python train.py --encoder_arch="wide_resnet" --dataset="single notes of musical instruments (NSynth)" --spec_augment=false --loss="softmax" --text_encoder_causal=false --text_encoder_parallel_block=false --beta2=0.99 --beta1=0.9 --shampoo_beta=0.99 --cautious_weight_decay=true --final_lr_fraction=0.05
Rows from block 5 of the audio encoder of a small contrastive audio-text model, named by matrix and row number. Rows with one number belong to one channel. Each number is 500 + 50 x the weight over its row's rms, rounded and kept within 0 to 999. All counts start at 0. Numbers have three digits each.
After each channel's rows are labels from the 100 clips, of 14976, where the channel reaches its highest value: "peak in band" is the frequency band that holds the peak. Only what is clearly more common there than usual is listed. The data: single notes of musical instruments (NSynth). In brackets: how many of the 100.
# convs0: first 3x3 conv (encoder.blocks.5.convs.0.weight, 224x224x3x3, each kernel summed), inputs 0-111
# convs1: second 3x3 conv (encoder.blocks.5.convs.1.weight, 224x224x3x3, transposed, each kernel summed), outputs 0-111

convs0.58:520536434505438537493539512484562518451524397417500507561514480541433465476487535522477517481626516506412649528526600520489453575615513491523548579477382495501480448569454612609519401468538592495583544541465447591496513428466470485524479458454473444475481482557515492508532473571498451491462464437478434389524446463564470552447558497513
convs1.58:544508455461534501509540499639524370505410467554509541489432527523518451484544451491586539528577548456451518451431538454547502474408438509476549567562486427505544495487454498562425467527518465554609495467542507532472460457499534468458521447514627561502508510520539412466442456506432475512537523495533515536581474463526543568514542469561
peak in band: 250 to 500 Hz (46)

convs0.16:599465615378476441443458490637387483468389469483533509486444441419411502466435474482566543540505472633436452564452451527492548509534458536435448500523507501487438533500523523501448359429453536366525531599529454454475417481457501438474495378528527383521572466530548444450448495425490504515482453530505455596523495548494504514537624391451
convs1.16:556552382478428473496487534509499433423582485448452502461488413500491488425504448562551574477543460463474480475447486557558438516393464532581479527560435488448472543466475422452431531502455505524501567541390455475427481443512475434522535556478535510469502508557626436516555483483444515512372402433432555489460502460475431443462501454475
peak in band: 1000 to 2000 Hz (30)

convs0.92:501603579480497423553518519521465405424507472437509508455467554504475492429476499459469569544539482434523452530489484513530532565467599509451533508487593467520519461409427511513449411519545480544583554547462474531552525440491473483580448556423542532536431418478398528556497510620466422488415524519518442550474511555516509466614529527455
convs1.92:541523477464546513441425476468542581536576540526491582527411497570435499518409511429442569420528420562579513557461541510528518453464531616465368454509560444484400504524450527428460587498591499440547540553462466463508501500433544540502483533443536609427489513631458509510566493543459541490524495486455551540538551528572453533481516483412
peak in band: 0 to 250 Hz (44)

convs0.97:485531518476497535528491458479442505458679455576506474462536497496521471511349494481555372529463453552507383498558488439494454522466580593535524564554455423543527523511563530512423537457493490531514506420435538502571469394480529536496427532476555439557506426526515481529424471562491457524587533594491504551480522520474515613456477506418
convs1.97:518535502484556454488347468485558514527453551461550508478604473484460568463474565472530411477418443432472627531552413469521572492536460453526493415556531539427480527593508405480492477400576450476419422499516493430442491519480496481517582501510484488517494547427459442536533513413521487453532570538572555497577494521530512525470545452547
peak in band: 2000 to 4000 Hz (71)

convs0.118:436545445439497490433524526480499475481506627543448546540508437508518499435435493574570504528447548435540437488518505488515514544479536479513457533548465531543514495531522549534631522427508421500514488575435559511540500556462534556468563473562465549530477560479497506586500500496656448415444520460518452467540443467583539548516487565497
convs1.118:487443488562491438494392472512569514524458454537486529586473525583388528524606512523542499505522573586494547467529522434516399485515553530415495420448537540507466464528557481464545531576485497539386513513456436505445563477480586522433418508429443501454483425427521511556515515370431577442464467557497552498494484499494568440571525488471
peak in band: 250 to 500 Hz (60)

convs0.76:567495555491439553444492547482528435604464480473487453453476402471479465645447508544533418539489549442534455444576515499511461563479514529533443501503467466462509433390582479481534411449430517506580470545472472488516527522471451500405447461467486475531552442461439503486414441514527465493484499499534480395525509588460534449500500530419
convs1.76:383459535455552532476497526504637478413560482399488508545610463500498520429539439608504487536554509513417576397518503448488510521483418526514541517475574485483513460495481444504602491505464485480514452540468516490463499568474531563497385511591481511465390443453469505390491448489502454542406418463551498451529504547578623493537490444514
peak in band: 1000 to 2000 Hz (30)

convs0.206:598518470425406395480466412512412512424530539417479545442555487495487588452523556446440503452493524560530482436505464475562552444433486501488480529576443545492524469464579436531475467496437485478506536551488529467502463496432443463523428535519448511506547455410519566517556493556524452448507529436440476543482476504549581548442401479525
convs1.206:503567513582595619463456488476527431611473529495548586519579545624538414475581503499437473469592445535543500519511452558499380519456511470443480439575479487591525465492552479557517632546429581559565544557506425491455484481482530483484501545581441550499412508503441599453510571473513574482465523496428480558503497513517513523502553493519
peak in band: 250 to 500 Hz (44)

convs0.214:473523485459406538428486591437528477437419501506429401468529586554482392421525561482391495520501574464450508514557510494486431506547502426532502546483558494526518541572433512585477486532509589532491476499480631503509527473522515463511506472520431345568558489479467417524670519501554514515519507484514485472436516550526502535532508556449
convs1.214:509604549529550432548457528550501429421416498565575500477423559510529449548529494452536528461535461567414463538540560432563530516496525527544570448569475458580576442618656518451520487498460488552438529412558380577485464545510521509417573484548517460609564479563556458523543472500533473468496465561526615559485527513506465482507490496574
peak in band: 1000 to 2000 Hz (42)

convs0.174:482582432564466456470575521455511565502404500603462561479484424499518469585568448495522516500489554517475452501501428463462620530534476474475514481607480532578515572473502423514483549543531488400505453598412494463496421546541493550475460537540510490499502452411563483621517470491543544481518513577464543543569505447535431505562509521487
convs1.174:484565403502498620449483434478593478530534431440524496536534466556515573444536410540508547540443509526433533458519490526459436550491472490493526534474403420575588488466514494492476503497542456444485462501479520456623522548476483573431465483539610389509438441545499491514538475521545524474461436529501429529543536574471526542640377544489
peak in band: 0 to 250 Hz (55)

convs0.132:502523411514450511414472536477509551435542524533508529543518455462574388437571511498586504446569485505617466437506464628468515441522496556425479551485450485478571444575539499568513509463593497513492475468473589474515451501513544545470405501473534603526453496427449583551536510514482467440498508547496354530413531531544522506463520543453
convs1.132:464553493427506429501472397592491490453476553425524504446533566497533481453438490558446427472508499474495483447486383550456394535519505515456457402420587537550410487495469466545505514558521525490459468467458487516495480426523504456466466434466472503511512503501567477464386455456523448501511617439423516460405481497521628409518504496474
peak in band: 2000 to 4000 Hz (64)

convs0.145:429557461543501548595576462502468453507404509458503479454523485597453490486421488488518493528457537500507483569535418464612521535446499504507474533568474544536535549586585484488627489455462496576535483508443511430496559544595492455507462436469543467629476490532575536513502485618615578569465487413538475553561537488490498484437466534463
convs1.145:413518581524431506453532454555439624569480529449426526489543429415511519484508568565533556525517541444489504486482621497518503492534512406558558487520426479564459473427506460442518490382518460547485544496489501494495517383514486551524441562508517513510485562476408510532545469535491364439468512560486521601444470483555523468527474421566
peak in band: 4000 to 8000 Hz (61)

convs0.62:448472415513467470541583443423510513441504429585506569490486372520459464499461498436514557489445534672465470487569498426555470498475468451484442594518469476484474520483547505522570526431482470541548539510499469467471411379448519470405604513435511556579486524486479498471491517554527598558502543535462432465660513553513560534430497489528
convs1.62:469465482525497585494510585460485358424529482435459506457458546526587401547503496508544501490472532564498533527472543513477485519448471483521517507433502417439460546411498536438518418512433490393433566541508437476475527549513459645518396495530486502467521544508542536542370569523494497543455493619501505414476503393519531444411558527487
peak in band: 4000 to 8000 Hz (65)

convs0.179:501451494510520441454447514551433430460464545532522378435427561460523416485515535565516531545395458494423535508546513390471582561456527523461475459428508595516432455444489613512412485497487505468526523487589529463535438563593514473558442396442404552534467461424479496456473431495557481450435458544495447507544491443508538518428510456550
convs1.179:436535537547518492468475498507577460462497389581475474442515530540546501474511520416501560458472473438508494456614472488460507582519542558453580525522501474485487403523499486510523507525529547486473664500528456433527512517493585501454526520514502502550439437517628534597509520498518548510507487469557495489458494480501510519476427466387
peak in band: 1000 to 2000 Hz (31)

convs0.37:522400423443399521455499543482478521488470513576502568538500541552537425544486398458566491543534502604612595539522589482493496475478535542427513501509414434480563496526472437439456505473525529487519540421548508503579510477409500517571520501485473504460480519466514506469474425471584474453534533523441588479482477537492620556579458554557
convs1.37:587455473459576492430446468523465533479574500488560482360430447494553553528477520423528448440494568424508535450472442557474454547590460468503529583457471541517481499447593531564531421504391482478575502511502525456552356537496602598488479511449507571418429459542535524485535532464529483464390498564619439536554462482510569512449518545485
peak in band: 4000 to 8000 Hz (70)

convs0.36:502460470486450603454498566421448481542558446386612553493487563506520446432447472464419379633477546568477506584546552530494468511502488483554602499470501510505521416476536501575490459531519508455587533442518508561413483493524418546472482505523618439494561473549486475452552471453474458461472495472513615445526454491503470465472559433635
convs1.36:483514499586514590502493532484381497567495490507454527592581453428540467509548450552505542440453561527495531484504499497601509571474534545543503494505483515430527523589454527528484472586520417480526494524496527480422514467503425580485405452540514570447420432496436514396457384503495459566560502436505508418579535521514552567419526550450
peak in band: 1000 to 2000 Hz (30)

convs0.161:466522539497511471424515381582471544522416448490491484489452499538472535439455449538424477502572502489584560510499501525568459426451522513525469491522438479440492424557425436461416487479452490478547518472412497644353482454433509488504590482567409561486415526461513509434501470498507473533494567561521503453394489518549568467470561525436
convs1.161:500510524494670388477513502467472559494494423504571527485460524451473410532514528476513364472511502497490486479484564486634512460520533494429410523540508553576530486503493538598482531497530512476476499340481509534439428428489431484453493424406499522513498422494515625624447511481487528593484582499484586438485461586503542520549591507488
peak in band: 2000 to 4000 Hz (68)

convs0.32:422491528509513485521503497473579523421457484566502464555507369552466507592502478585557476491398630521545539500533428559491553552509567454503601565445532509462544454495488490564408508569520496389382511488584370458586549622517479531469486573500478495578416483480513502553507537425571518517491545516521524502543454492546459473474508489497
convs1.32:487559461536541447553367543422468474530542442468445482511447475492497570517441381542531528451569395537556476552497512578423567501435585471406488418435420437469481460556498456403488432480502560572463520570460502450541551512415510504447339507506481497474506521467547536506528597516458516414434470486533495538575520514590562437412521595473
peak in band: 1000 to 2000 Hz (38)

convs0.185:445448518484454446507496544460553472575537439502569591500557439472550535558539496527536512401498486529546461481483464592513480512495580521425589586432612410519575495536490474460426487375495515534546469427484499538458539521462480498549461512493589468504454480521575615495554479591478573606579566570424496553543440487435441507570510539453
convs1.185:433497496526521516427384425548485480419504504500407458502460482512413519552459458496566497451480437522495531499497417546487536482485493541442501576465476551458452538480565559521499489414459452497582587510487438484535505521546509510564502569549547580458580473499386525473428601459456579531556479494523518512580538604589499423410591487572
peak in band: 2000 to 4000 Hz (60)

convs0.215:452488502473497647520566509443574461450571513515519433417497539458484509486531445509449567445473392455500518546419467582476503541420461508512459537505486531549438545448479524538551556485570455513465511493477443514568514485523405523524437438420501497550480463473415471437530493477464444447552513455553504472470507448604542512514447568553
convs1.215:488565450516498506496515488436580505469472479450489499594415458465573525530608445563474541449487440594461515444471546390499497516557517458561494432528481474561445548499433462463464555509414426440424440431536484615481579489513528525517543436453507561524589406468537527432517507443428550514476508447489511427563548555431458518545393512473
peak in band: 2000 to 4000 Hz (52)

convs0.88:468344557569485466414411490499525484409395530428492420456481517496473505429457593519538408496455567547475491497503437468528597537454558449469426484460555468506545538515452442509414560524465535489531502467493520421540565393436487458507488473549562513511496466437444502497453475523454516466494553505480399504446491454538544517501545500564
convs1.88:536423447440544546505538487533453454509520515524431470598467496501564469536460405453450461497579602545483439509458464485528535516365406474502477548568457454520431530499534545645559516515463455414486482448510462532443615547533507523600503420432534479513469504563428553516495399518540506568505437505462480393500504468484509424518508529472
peak in band: 0 to 250 Hz (91)

convs0.56:561476556531444522507421536463436529529425482500466523588479531525462525488480572574570483508472483494534470472443507515551607495546578365423571609563476443472510490518439469630487478481512582498535470552486529530464501572469509503451462481432510543486459543484528532498393553450552519579479511517453519569473441557438524457534558485449
convs1.56:489457408432538492479529535497483551470557491439547476465429577481439519540485391519529461485517504433585473439504458570455467447512550536489515506507545530433457531429494518493572521541480479539545504477492504472477438449498532459406523459521555497488507550592518443549511558575532658572421523549473486489393499467525470526524539517429
peak in band: 2000 to 4000 Hz (52)

convs0.11:593506501458476438452472516528443484533489440517485516423552531417531524553469564516473536534406518526572498531418517585503397438551427448460514518457569512433535538573508479479547510492481516430494532545449529420507419499471467564551521508530450572423458484440522470528480438460547464456589506646471428484526489440504521566554514551467
convs1.11:516557481501538575575534485564472471480622486502391444489541462442452489428536494573499541523479546527595529539460537530553507531473492520433511489514529546482507511463408584472460574530549575513516513582547518554567586546519462577466442490487309526506490507405526450469528527432518493524516551628493533387543518485475470523381471517502
peak in band: 4000 to 8000 Hz (52)

convs0.125:504465451539499515581561510455474459536437540513513610446517497500386492561450483467470542399520521514400525549487486523516546460470471532453476522543483432616511451531497457541441479550414449486608416481513455562488424489476532538565543520504534497536549563455525523534547526489616477521395528469550501445519523593482531454462492436539
convs1.125:595492480519462470384454525493476565449481471470497486538477505503508493466468435476421499420518512570512469495547499499477556413510436574560610561467498416518526496475569553484458462540427542438485462524502420494480582473489556501495484538550500457540490623443474529569546517515407523495480433464551524451612523538443469517508408507527
peak in band: 4000 to 8000 Hz (70)

convs0.169:432516539467378457429559482512467407519503511515448548445551421607450467587498469558403450545512455496538410539435438504560523552515502515492430553508552535463509519512519574623441431455552538461505507482438443496518435502516495575553552426429427463505521486482569607524458555504482490572555476557463399532529586491579468496446497489549
convs1.169:445519451525477340520470469482550557531446480479568484507568415475469489537493452539552482520532477476522483461562532517468495619413542590471509497548461475484517417469535420466464469516517438494565600477470550409513549475515503547552488511532539540524579558452418442469554464531478524545508399487459542512476528481455419399447382517499
peak in band: 1000 to 2000 Hz (33)

convs0.15:541511549532527488551507446514528461463578447485456477540500487488497609503476555464503491485516496456542489529563450505480466404597408459507440429513477541508494487484466505445394503456444478452433545460426489516631503476452459552501485512474563405508533507481509423538477563454516458486445469443547604546508472434389522565468538488496
convs1.15:531440443482470475432487477484440505473452507502548476526489530504459535530413516518477456466479447479425504499515509522485460438397545516545436545559477547519476495471496573499521507480508506516491408412404575481495515544480468479458535471476419435533446471474525595532405465467541480557492467514497414533535525384407518610518573506457
peak in band: 500 to 1000 Hz (56)

convs0.35:506515525495529532434550490428516493393570488505472443406379519538427532516524492446487521523429427580534444460477580485412503503619555485448546567433455509479566518532547437479525491444456607518506560498546501462462532468573533435466478385499545500562533464479549486539503498454479432465464536554518498514563497577550420571513593479467
convs1.35:368585525431535489519543558490469548589560456397546627550571478483548507506549500554556529516497521553492527597457434512446512456527551472533470457515438491508466539473434412465495511551465473524476557447528495530591615492414571605508444486429539510448459506550511465516383470516518487472544437596492522502562541528534466493522500467463
peak in band: 2000 to 4000 Hz (62)

convs0.50:439430445469433530444503511500526487391597478471501455499533505489479466421540521457513514558565438514516446486464516494415569549543469517600503439512520454491546585594546420580558471477559548530441547557450426538492510493468537474496440479433493507523505468459425457446623539558537388557484536538441504463368487529585614505573428523408
convs1.50:666552499460549480474488461571408472506489476511518455526535513524592455449557572515484424473536502458507495529536470506453504544490578425425458481587453510531467455524530544488534509493466539497459456415451603465480415491560523423471513514432474442592430456476497460418531540490500486422499526476493382553499490478628436549466552502546
peak in band: 2000 to 4000 Hz (56)

convs0.164:569449476433447447569540439466378552517501570477530433493500590490589475459437448481576530489430539557485497522463492612446493528497439500571436456579543513463462495493446494481489402522567452500507511566565507479419562393522537527564522557520491432483527498550480431525542476504511541473512527470528412417530529515456464441509506550475
convs1.164:533553506584515462499543523504467504443481470455532586519489537490502555453524466445533615483515523518415472485546456462514478479452524539491564481448514474439534590451500648464461611488426498541501600510492487597538532560497522571488462524518571467569521493462463531469546587477472524453537454502593574423523495385479497536503441523491
peak in band: 2000 to 4000 Hz (50)

convs0.102:555476540458511500541519460497431510528535478497478478481487473506466577518456497439488556447552517536437452569420515518405591503467508471425451461519594509470472463561390456433600511524476443506611489402457534450435479401434458478595592496484469561500416495473483499464408413495429420453410485533402531521505468506458459491491535396510
convs1.102:513422503464466499453520519530405486528399465511553548490473481569384531515559441404400509504552505422538454477554549482458480459472508442467504519453510533536569506436470442403522463444559548462466579670481487494503520447461496479424449521388479486461540427428508519494457537458513587526539471495460381484452530437492468524530489475641
peak in band: 2000 to 4000 Hz (67)

convs0.218:503554499470476475526475503473479490445367506503557479592477547485510460576535451514558510514478494434505531498483420569574523521543484455541496573492604455539510606548518558516577423498574521491541466517524441487430543553494507510576568460554478464456486448517404511493393593461522564504539459560470472518497529475530483492424469447508
convs1.218:502483527502613441435420488514518553502481478483480559511474441548465539552489507464495566545475480527515558469484544540480427524580527490558527541515504519390576506395466431453623513453478474515547563576564512548565540574561552479564528453605475522476501541508544507432417517441453511499388536533561472385468501531584492575453452519500
peak in band: 1000 to 2000 Hz (30)

convs0.33:495526525412462429483566500503474529519457498572469550493504484478492594513522542434551495470617486391516445487507530477452475603503531562468530438451540518476438423458443543494442467453536515547490604503515509449483647488531441511423424547459539545476518553389503531462542446516475499456601486490546500492495383447399433606501470431531
convs1.33:531545505481478547615497522564498585501411481413529448506496528441473538498553461459496496563562457556517490478476362613523486413497548552509468456490458499539410442522510445528472505535500566472444606520566549380501473520453481515481510572517487566428464421457471456413502514459608555504436475496467566490427473524463496455462430438522
peak in band: 1000 to 2000 Hz (52)

convs0.175:540514515463526405581475501415482508477456503491467555467429468536490518483478511472544514394478526453448511528514513582480542433515559458422483401519541503638546482550396531480435498482505527538455436475530509411534508485437523470486494626454524468452509529483477524580533587438508549497521432551523456588496457501477539508457609523563
convs1.175:519530430458473506580487440512506432486447449578528488433426512483422475508483457462468477542544465464515416475404443461465471527419567475461474454531536428467480459429510369485487533468487521597454540492472482460450485514527631451441567574422513439462523577608409447518549444468443518525547512445474532606408520437381471496485504567528
peak in band: 500 to 1000 Hz (72)

convs0.165:516533507522493502470438530445510489542545608546494558501490498493599546543551472553440424512497444400503523463417472486550454514456517449578446511528468485494554574521594451527650493483585507456474528389480468566512533524550588473448475462420419479472491522560380519500579547410628558529545533473538536461555494582554436510492508483449
convs1.165:463567401484526489482526470407519565559453458516594535519464473577544399509541457504526431557584477465472598442521548469405470532548443478577554531446468514423426507557511488432488561537438555483469413459398563488448521531492548514537556417462474566441497426544574578483500478476517484478471550468531506493461528518435625482564489515583
peak in band: 2000 to 4000 Hz (54)

convs0.101:518569409536446547529509546502505476513522515532486423527556449468552501492474498568546472464525481424481438533491515536454483540576507478435503486559487502512476431474420509457463501478441639548542514493503531380476538491428500524555478528597482440456435473563542495473455513509468434530521402454446481463485534411609496553466468506496
convs1.101:527496498523561558434488550440549519491514467402467523479489514551516589575492507471495685591442477459486468529508507523561538551541569501523462488514521451403539545614523501435572487413485545470576473496454529491494443389496524558477490530439530433498438464434564524543603547547490592540459407494489507472440537441454476419516502412480
peak in band: 2000 to 4000 Hz (52)

convs0.109:442482459466482599592588553495538410440519469611498464518491479543451525538471507521471401453525424577504543488461450471476565437513498522592555464405505567519524492579594423484539418554456592462533525528564579506385492532519470506481440451522563416510542409501444574646472508512537468557576461447502520468435441497558412464494539515529
convs1.109:477549520419578467563410483570502399512474489494497492498541401407595469492579543430503485500465534480459513515545505410508500542477520471484514505499439514464542570492532558529456422490510566573569498538535507560516500393460524472513563457567499421486531460476522509438576589473449485467434470519478525561403517501535473527529492496614
peak in band: 1000 to 2000 Hz (37)

convs0.106:506488422419471584543493522467479452425424431465473396434445485538488524524577537504635497574512500471468483588491548552589508592510503574514449512451534608464527459498570556510420518537522492515402477398448461549471454504532478493550436549498477526477557418500542409499510487522565473612546466441473551477506518558531492493564513502509
convs1.106:392531533564495493485488462489482445549524539567474507502482565591545493485510461434544497458450436530499459385578533619507525510399556467485512494494468507467515591536539448483430490423463456611466465468487443500574481408551580480465457497492565430532551546531464495479529527436428525528513459439472425502476503578545519509459527487509
peak in band: 250 to 500 Hz (40)

convs0.190:458427491588432431494530479477514461529572540501412587515463443571560526512583497522585587481439542576514555535467542520523549568503497505505505556516450448466469540474472484388445470471589479410477498363539460474485416523505454505515581515382517464477504479559523468492438460464523551575435504561490483475608442424379447497490530452460
convs1.190:448500507436542577408483450513478432437474509495528523492503529468517538550513557421438546496616533395433502551493527484597515478536477509536552543511393445516526458483453482482565484564590592406476658516498542399486507524486508460599453476428511457412620562496517459524541525486500547550504546543478499467570484499495494455474487561434
peak in band: 4000 to 8000 Hz (85)

convs0.8:501543521547553485530649478569447436442541469466513415486603622493466562465442516545513495418511546558358476559494592543456490543546547444573401483486543437443451584527607503455391442635474539453493463540494410536546492441469445423453531562618450519504540493536473447502479375522569437445395518472480520454451504421555479467496540591505
convs1.8:517610485502561465521500496521460510500483510566506507477529542574513412499527474449470468415529553504509513486511507503516466475386449488517544434445479456559565458513449465467562524484577461487527454473567488502476449438491514391450582437488523502477545490464492430525584571571435431497470440530499523553618512559413484540484579500515
peak in band: 500 to 1000 Hz (30)

convs0.216:492518452461463463479576501576462470521433514566537571507528497455446494504467446546455421532518495521501518537566544476498492453556450514475496520514470479524563465504501504492485480515529481585370465556440431605468531489511446540457420488529509556554444591570483519505480576477526467437438528504540535414496429493465537418481376401486
convs1.216:513583527480591554508485518422489543430479508537487527531512475537606600460524491512580544417551525549535539541514536511543534520576476501488433470420540492479483500463493582478456530568541479549537460492521479480533572540528441491475383490498454536516590564416487434502508544550476436448509616476483515408543544595485512590493533456521
peak in band: 1000 to 2000 Hz (42)