A small contrastive audio-text model, trained from scratch.
Data: 78125 training examples, 1.0 epochs.
Rows from block 6 of the audio encoder of a small contrastive audio-text model, named by matrix and row number. Rows with one number belong to one channel. Each number is 200 + 20 x the weight over its row's rms, rounded and kept within 0 to 999. All counts start at 0.
After each channel's rows are labels from the 100 clips, of 14976, where the channel reaches its highest value: "strongest on" is what is common among them. Only what is clearly more common there than usual is listed. The data: single notes of musical instruments (NSynth). In brackets: how many of the 100.
# convs0: first 3x3 conv, stride 2 (encoder.blocks.6.convs.0.weight, 384x224x3x3, each kernel summed), inputs 112-223
# convs1: second 3x3 conv (encoder.blocks.6.convs.1.weight, 384x384x3x3, transposed, each kernel summed), outputs 96-191

convs0.278,234,194,182,232,201,204,189,179,188,170,197,222,211,183,160,198,210,222,193,189,188,240,216,227,205,221,193,201,191,213,227,196,159,191,186,199,210,254,211,214,189,219,217,206,173,211,211,228,243,188,190,201,142,207,227,202,202,211,212,206,173,212,195,215,204,192,224,202,230,217,185,185,188,215,196,203,209,212,234,194,173,200,169,172,192,173,218,229,178,202,205,213,193,215,203,186,171,199,200,167,212,222,202,172,207,230,166,215,157,227,205,199
convs1.278,208,223,218,184,234,204,218,201,226,229,187,166,195,188,209,227,199,230,174,234,218,204,194,199,174,197,188,187,179,230,198,212,230,207,218,177,176,203,206,191,208,189,226,207,185,194,190,187,196,191,178,190,199,175,191,209,222,217,204,196,189,176,204,182,207,227,214,180,200,182,202,192,174,213,199,234,164,224,176,230,225,186,211,207,190,148,204,206,240,174,224,166,212,151,184,216
strongest on: octave 7 (58); note: C7 (37); pitch class: C (37); note: A5 (25)

convs0.238,202,208,206,176,204,171,171,187,194,189,191,190,196,160,227,208,195,234,235,210,195,201,196,207,212,240,197,200,200,211,195,220,220,196,199,247,211,217,212,207,174,211,240,198,228,221,223,175,214,206,167,243,173,215,184,186,230,185,219,188,191,167,204,219,221,177,186,228,208,165,181,197,190,215,201,194,195,207,213,199,203,200,222,163,181,193,181,203,190,246,242,178,204,168,190,212,201,185,207,186,209,180,206,187,204,219,189,186,230,181,242,178
convs1.238,195,207,208,199,174,206,197,206,224,230,187,226,218,143,183,209,187,178,185,207,213,185,197,216,166,185,200,183,172,187,200,179,165,226,212,205,201,238,223,230,169,191,178,221,173,174,182,182,234,215,170,217,191,196,178,185,170,214,200,188,169,195,192,159,194,201,209,208,180,187,214,200,183,207,225,167,214,202,187,179,224,210,205,200,202,183,185,200,223,163,229,216,213,190,213,205
strongest on: octave 7 (51); pitch class: D# (47); note: D#7 (46); note: C6 (32)

convs0.319,206,227,219,210,180,203,205,208,189,191,217,230,208,201,157,196,183,248,228,212,184,227,216,218,186,231,171,228,189,242,217,232,239,205,179,231,190,193,208,233,216,223,155,177,178,207,212,225,197,174,242,217,175,186,213,174,182,214,201,198,196,204,219,193,189,205,213,184,222,166,182,223,188,207,223,186,191,219,217,222,201,164,192,218,218,182,161,253,207,217,203,219,181,200,171,183,202,221,221,219,197,192,170,196,186,194,193,142,205,182,218,222
convs1.319,190,192,191,191,210,213,225,209,192,186,195,176,236,202,209,190,186,187,215,187,211,225,238,194,187,195,188,206,175,166,235,192,196,176,191,246,213,185,215,205,186,197,233,177,189,229,202,185,217,224,221,225,237,147,182,196,230,235,216,215,190,200,192,194,189,169,227,209,174,179,209,195,222,178,183,216,212,205,186,198,227,202,191,199,166,215,218,178,189,215,192,172,194,251,187,164
strongest on: octave 6 (45); pitch class A# (42); note: A#6 (37)

convs0.229,243,201,191,238,207,167,220,213,172,199,195,211,223,204,179,212,223,200,264,225,213,170,181,203,183,234,169,215,200,205,217,185,228,191,230,208,224,227,189,205,186,232,169,184,219,223,172,184,196,195,195,168,209,231,213,160,218,180,204,217,205,230,220,190,193,256,198,213,221,168,155,182,211,202,178,205,185,192,206,179,198,187,222,187,182,182,202,222,201,179,196,202,260,171,197,183,178,219,204,230,198,201,216,192,176,180,221,186,183,213,234,217
convs1.229,217,193,174,204,154,187,212,205,216,194,202,182,171,176,210,219,191,254,145,196,220,207,204,207,214,172,208,241,177,192,184,211,189,212,196,215,210,206,192,203,185,215,193,165,194,142,201,201,207,207,192,192,177,211,184,197,185,174,214,175,183,194,216,191,183,204,235,167,229,212,170,230,181,175,182,195,200,238,173,231,185,186,203,190,199,197,181,176,182,201,224,156,195,219,218,201
strongest on: pitch class A# (47); note: A#6 (42); note: F5 (27)

convs0.51,177,212,204,199,185,208,231,222,230,232,232,182,215,217,200,210,237,179,227,201,215,183,193,211,195,214,186,197,231,209,208,211,174,192,198,184,220,202,217,234,201,187,208,186,168,169,190,196,202,180,204,201,195,178,202,188,241,267,182,200,211,226,198,189,223,204,208,204,216,197,197,195,191,210,224,174,211,215,219,176,222,174,171,203,168,191,170,251,176,178,206,215,227,205,208,197,210,232,190,211,201,211,226,228,173,218,193,205,217,212,188,192
convs1.51,220,206,176,201,208,172,188,167,201,178,173,230,221,175,165,217,229,234,188,212,212,213,201,158,168,170,215,215,207,203,196,169,211,216,198,198,206,219,206,243,189,175,199,215,199,180,190,206,217,202,169,212,211,213,187,208,203,190,184,167,197,180,200,169,224,173,181,226,205,194,209,202,202,198,192,186,176,191,189,184,204,176,226,195,172,215,199,214,188,177,191,226,204,215,192,216
strongest on: octave 6 (48); octave 7 (47); note: E7 (32); note: C#6 (32)

convs0.359,169,226,182,197,199,188,208,185,221,172,217,227,172,225,181,228,213,202,206,153,228,188,206,173,200,207,167,201,170,193,206,199,170,213,247,196,222,220,207,206,258,190,170,212,212,228,223,213,225,189,235,220,165,170,179,209,201,183,202,211,193,190,238,181,197,199,222,199,216,163,200,157,217,213,214,210,174,210,167,205,199,230,186,203,227,206,212,249,213,182,242,211,208,243,219,195,238,213,218,173,208,225,197,220,152,208,169,205,174,162,214,191
convs1.359,202,191,202,222,179,177,202,157,185,190,194,165,184,196,212,193,188,201,195,207,205,204,199,211,194,230,183,174,218,176,216,189,193,182,190,204,193,200,229,222,223,175,182,198,208,168,197,188,174,221,209,223,190,231,199,195,183,171,188,232,200,155,189,240,214,177,170,199,209,221,203,219,173,214,176,182,222,195,213,228,201,196,230,190,178,166,195,197,224,201,200,163,240,192,182,196
strongest on: pitch class A# (43); note: A#6 (40); note: F5 (35)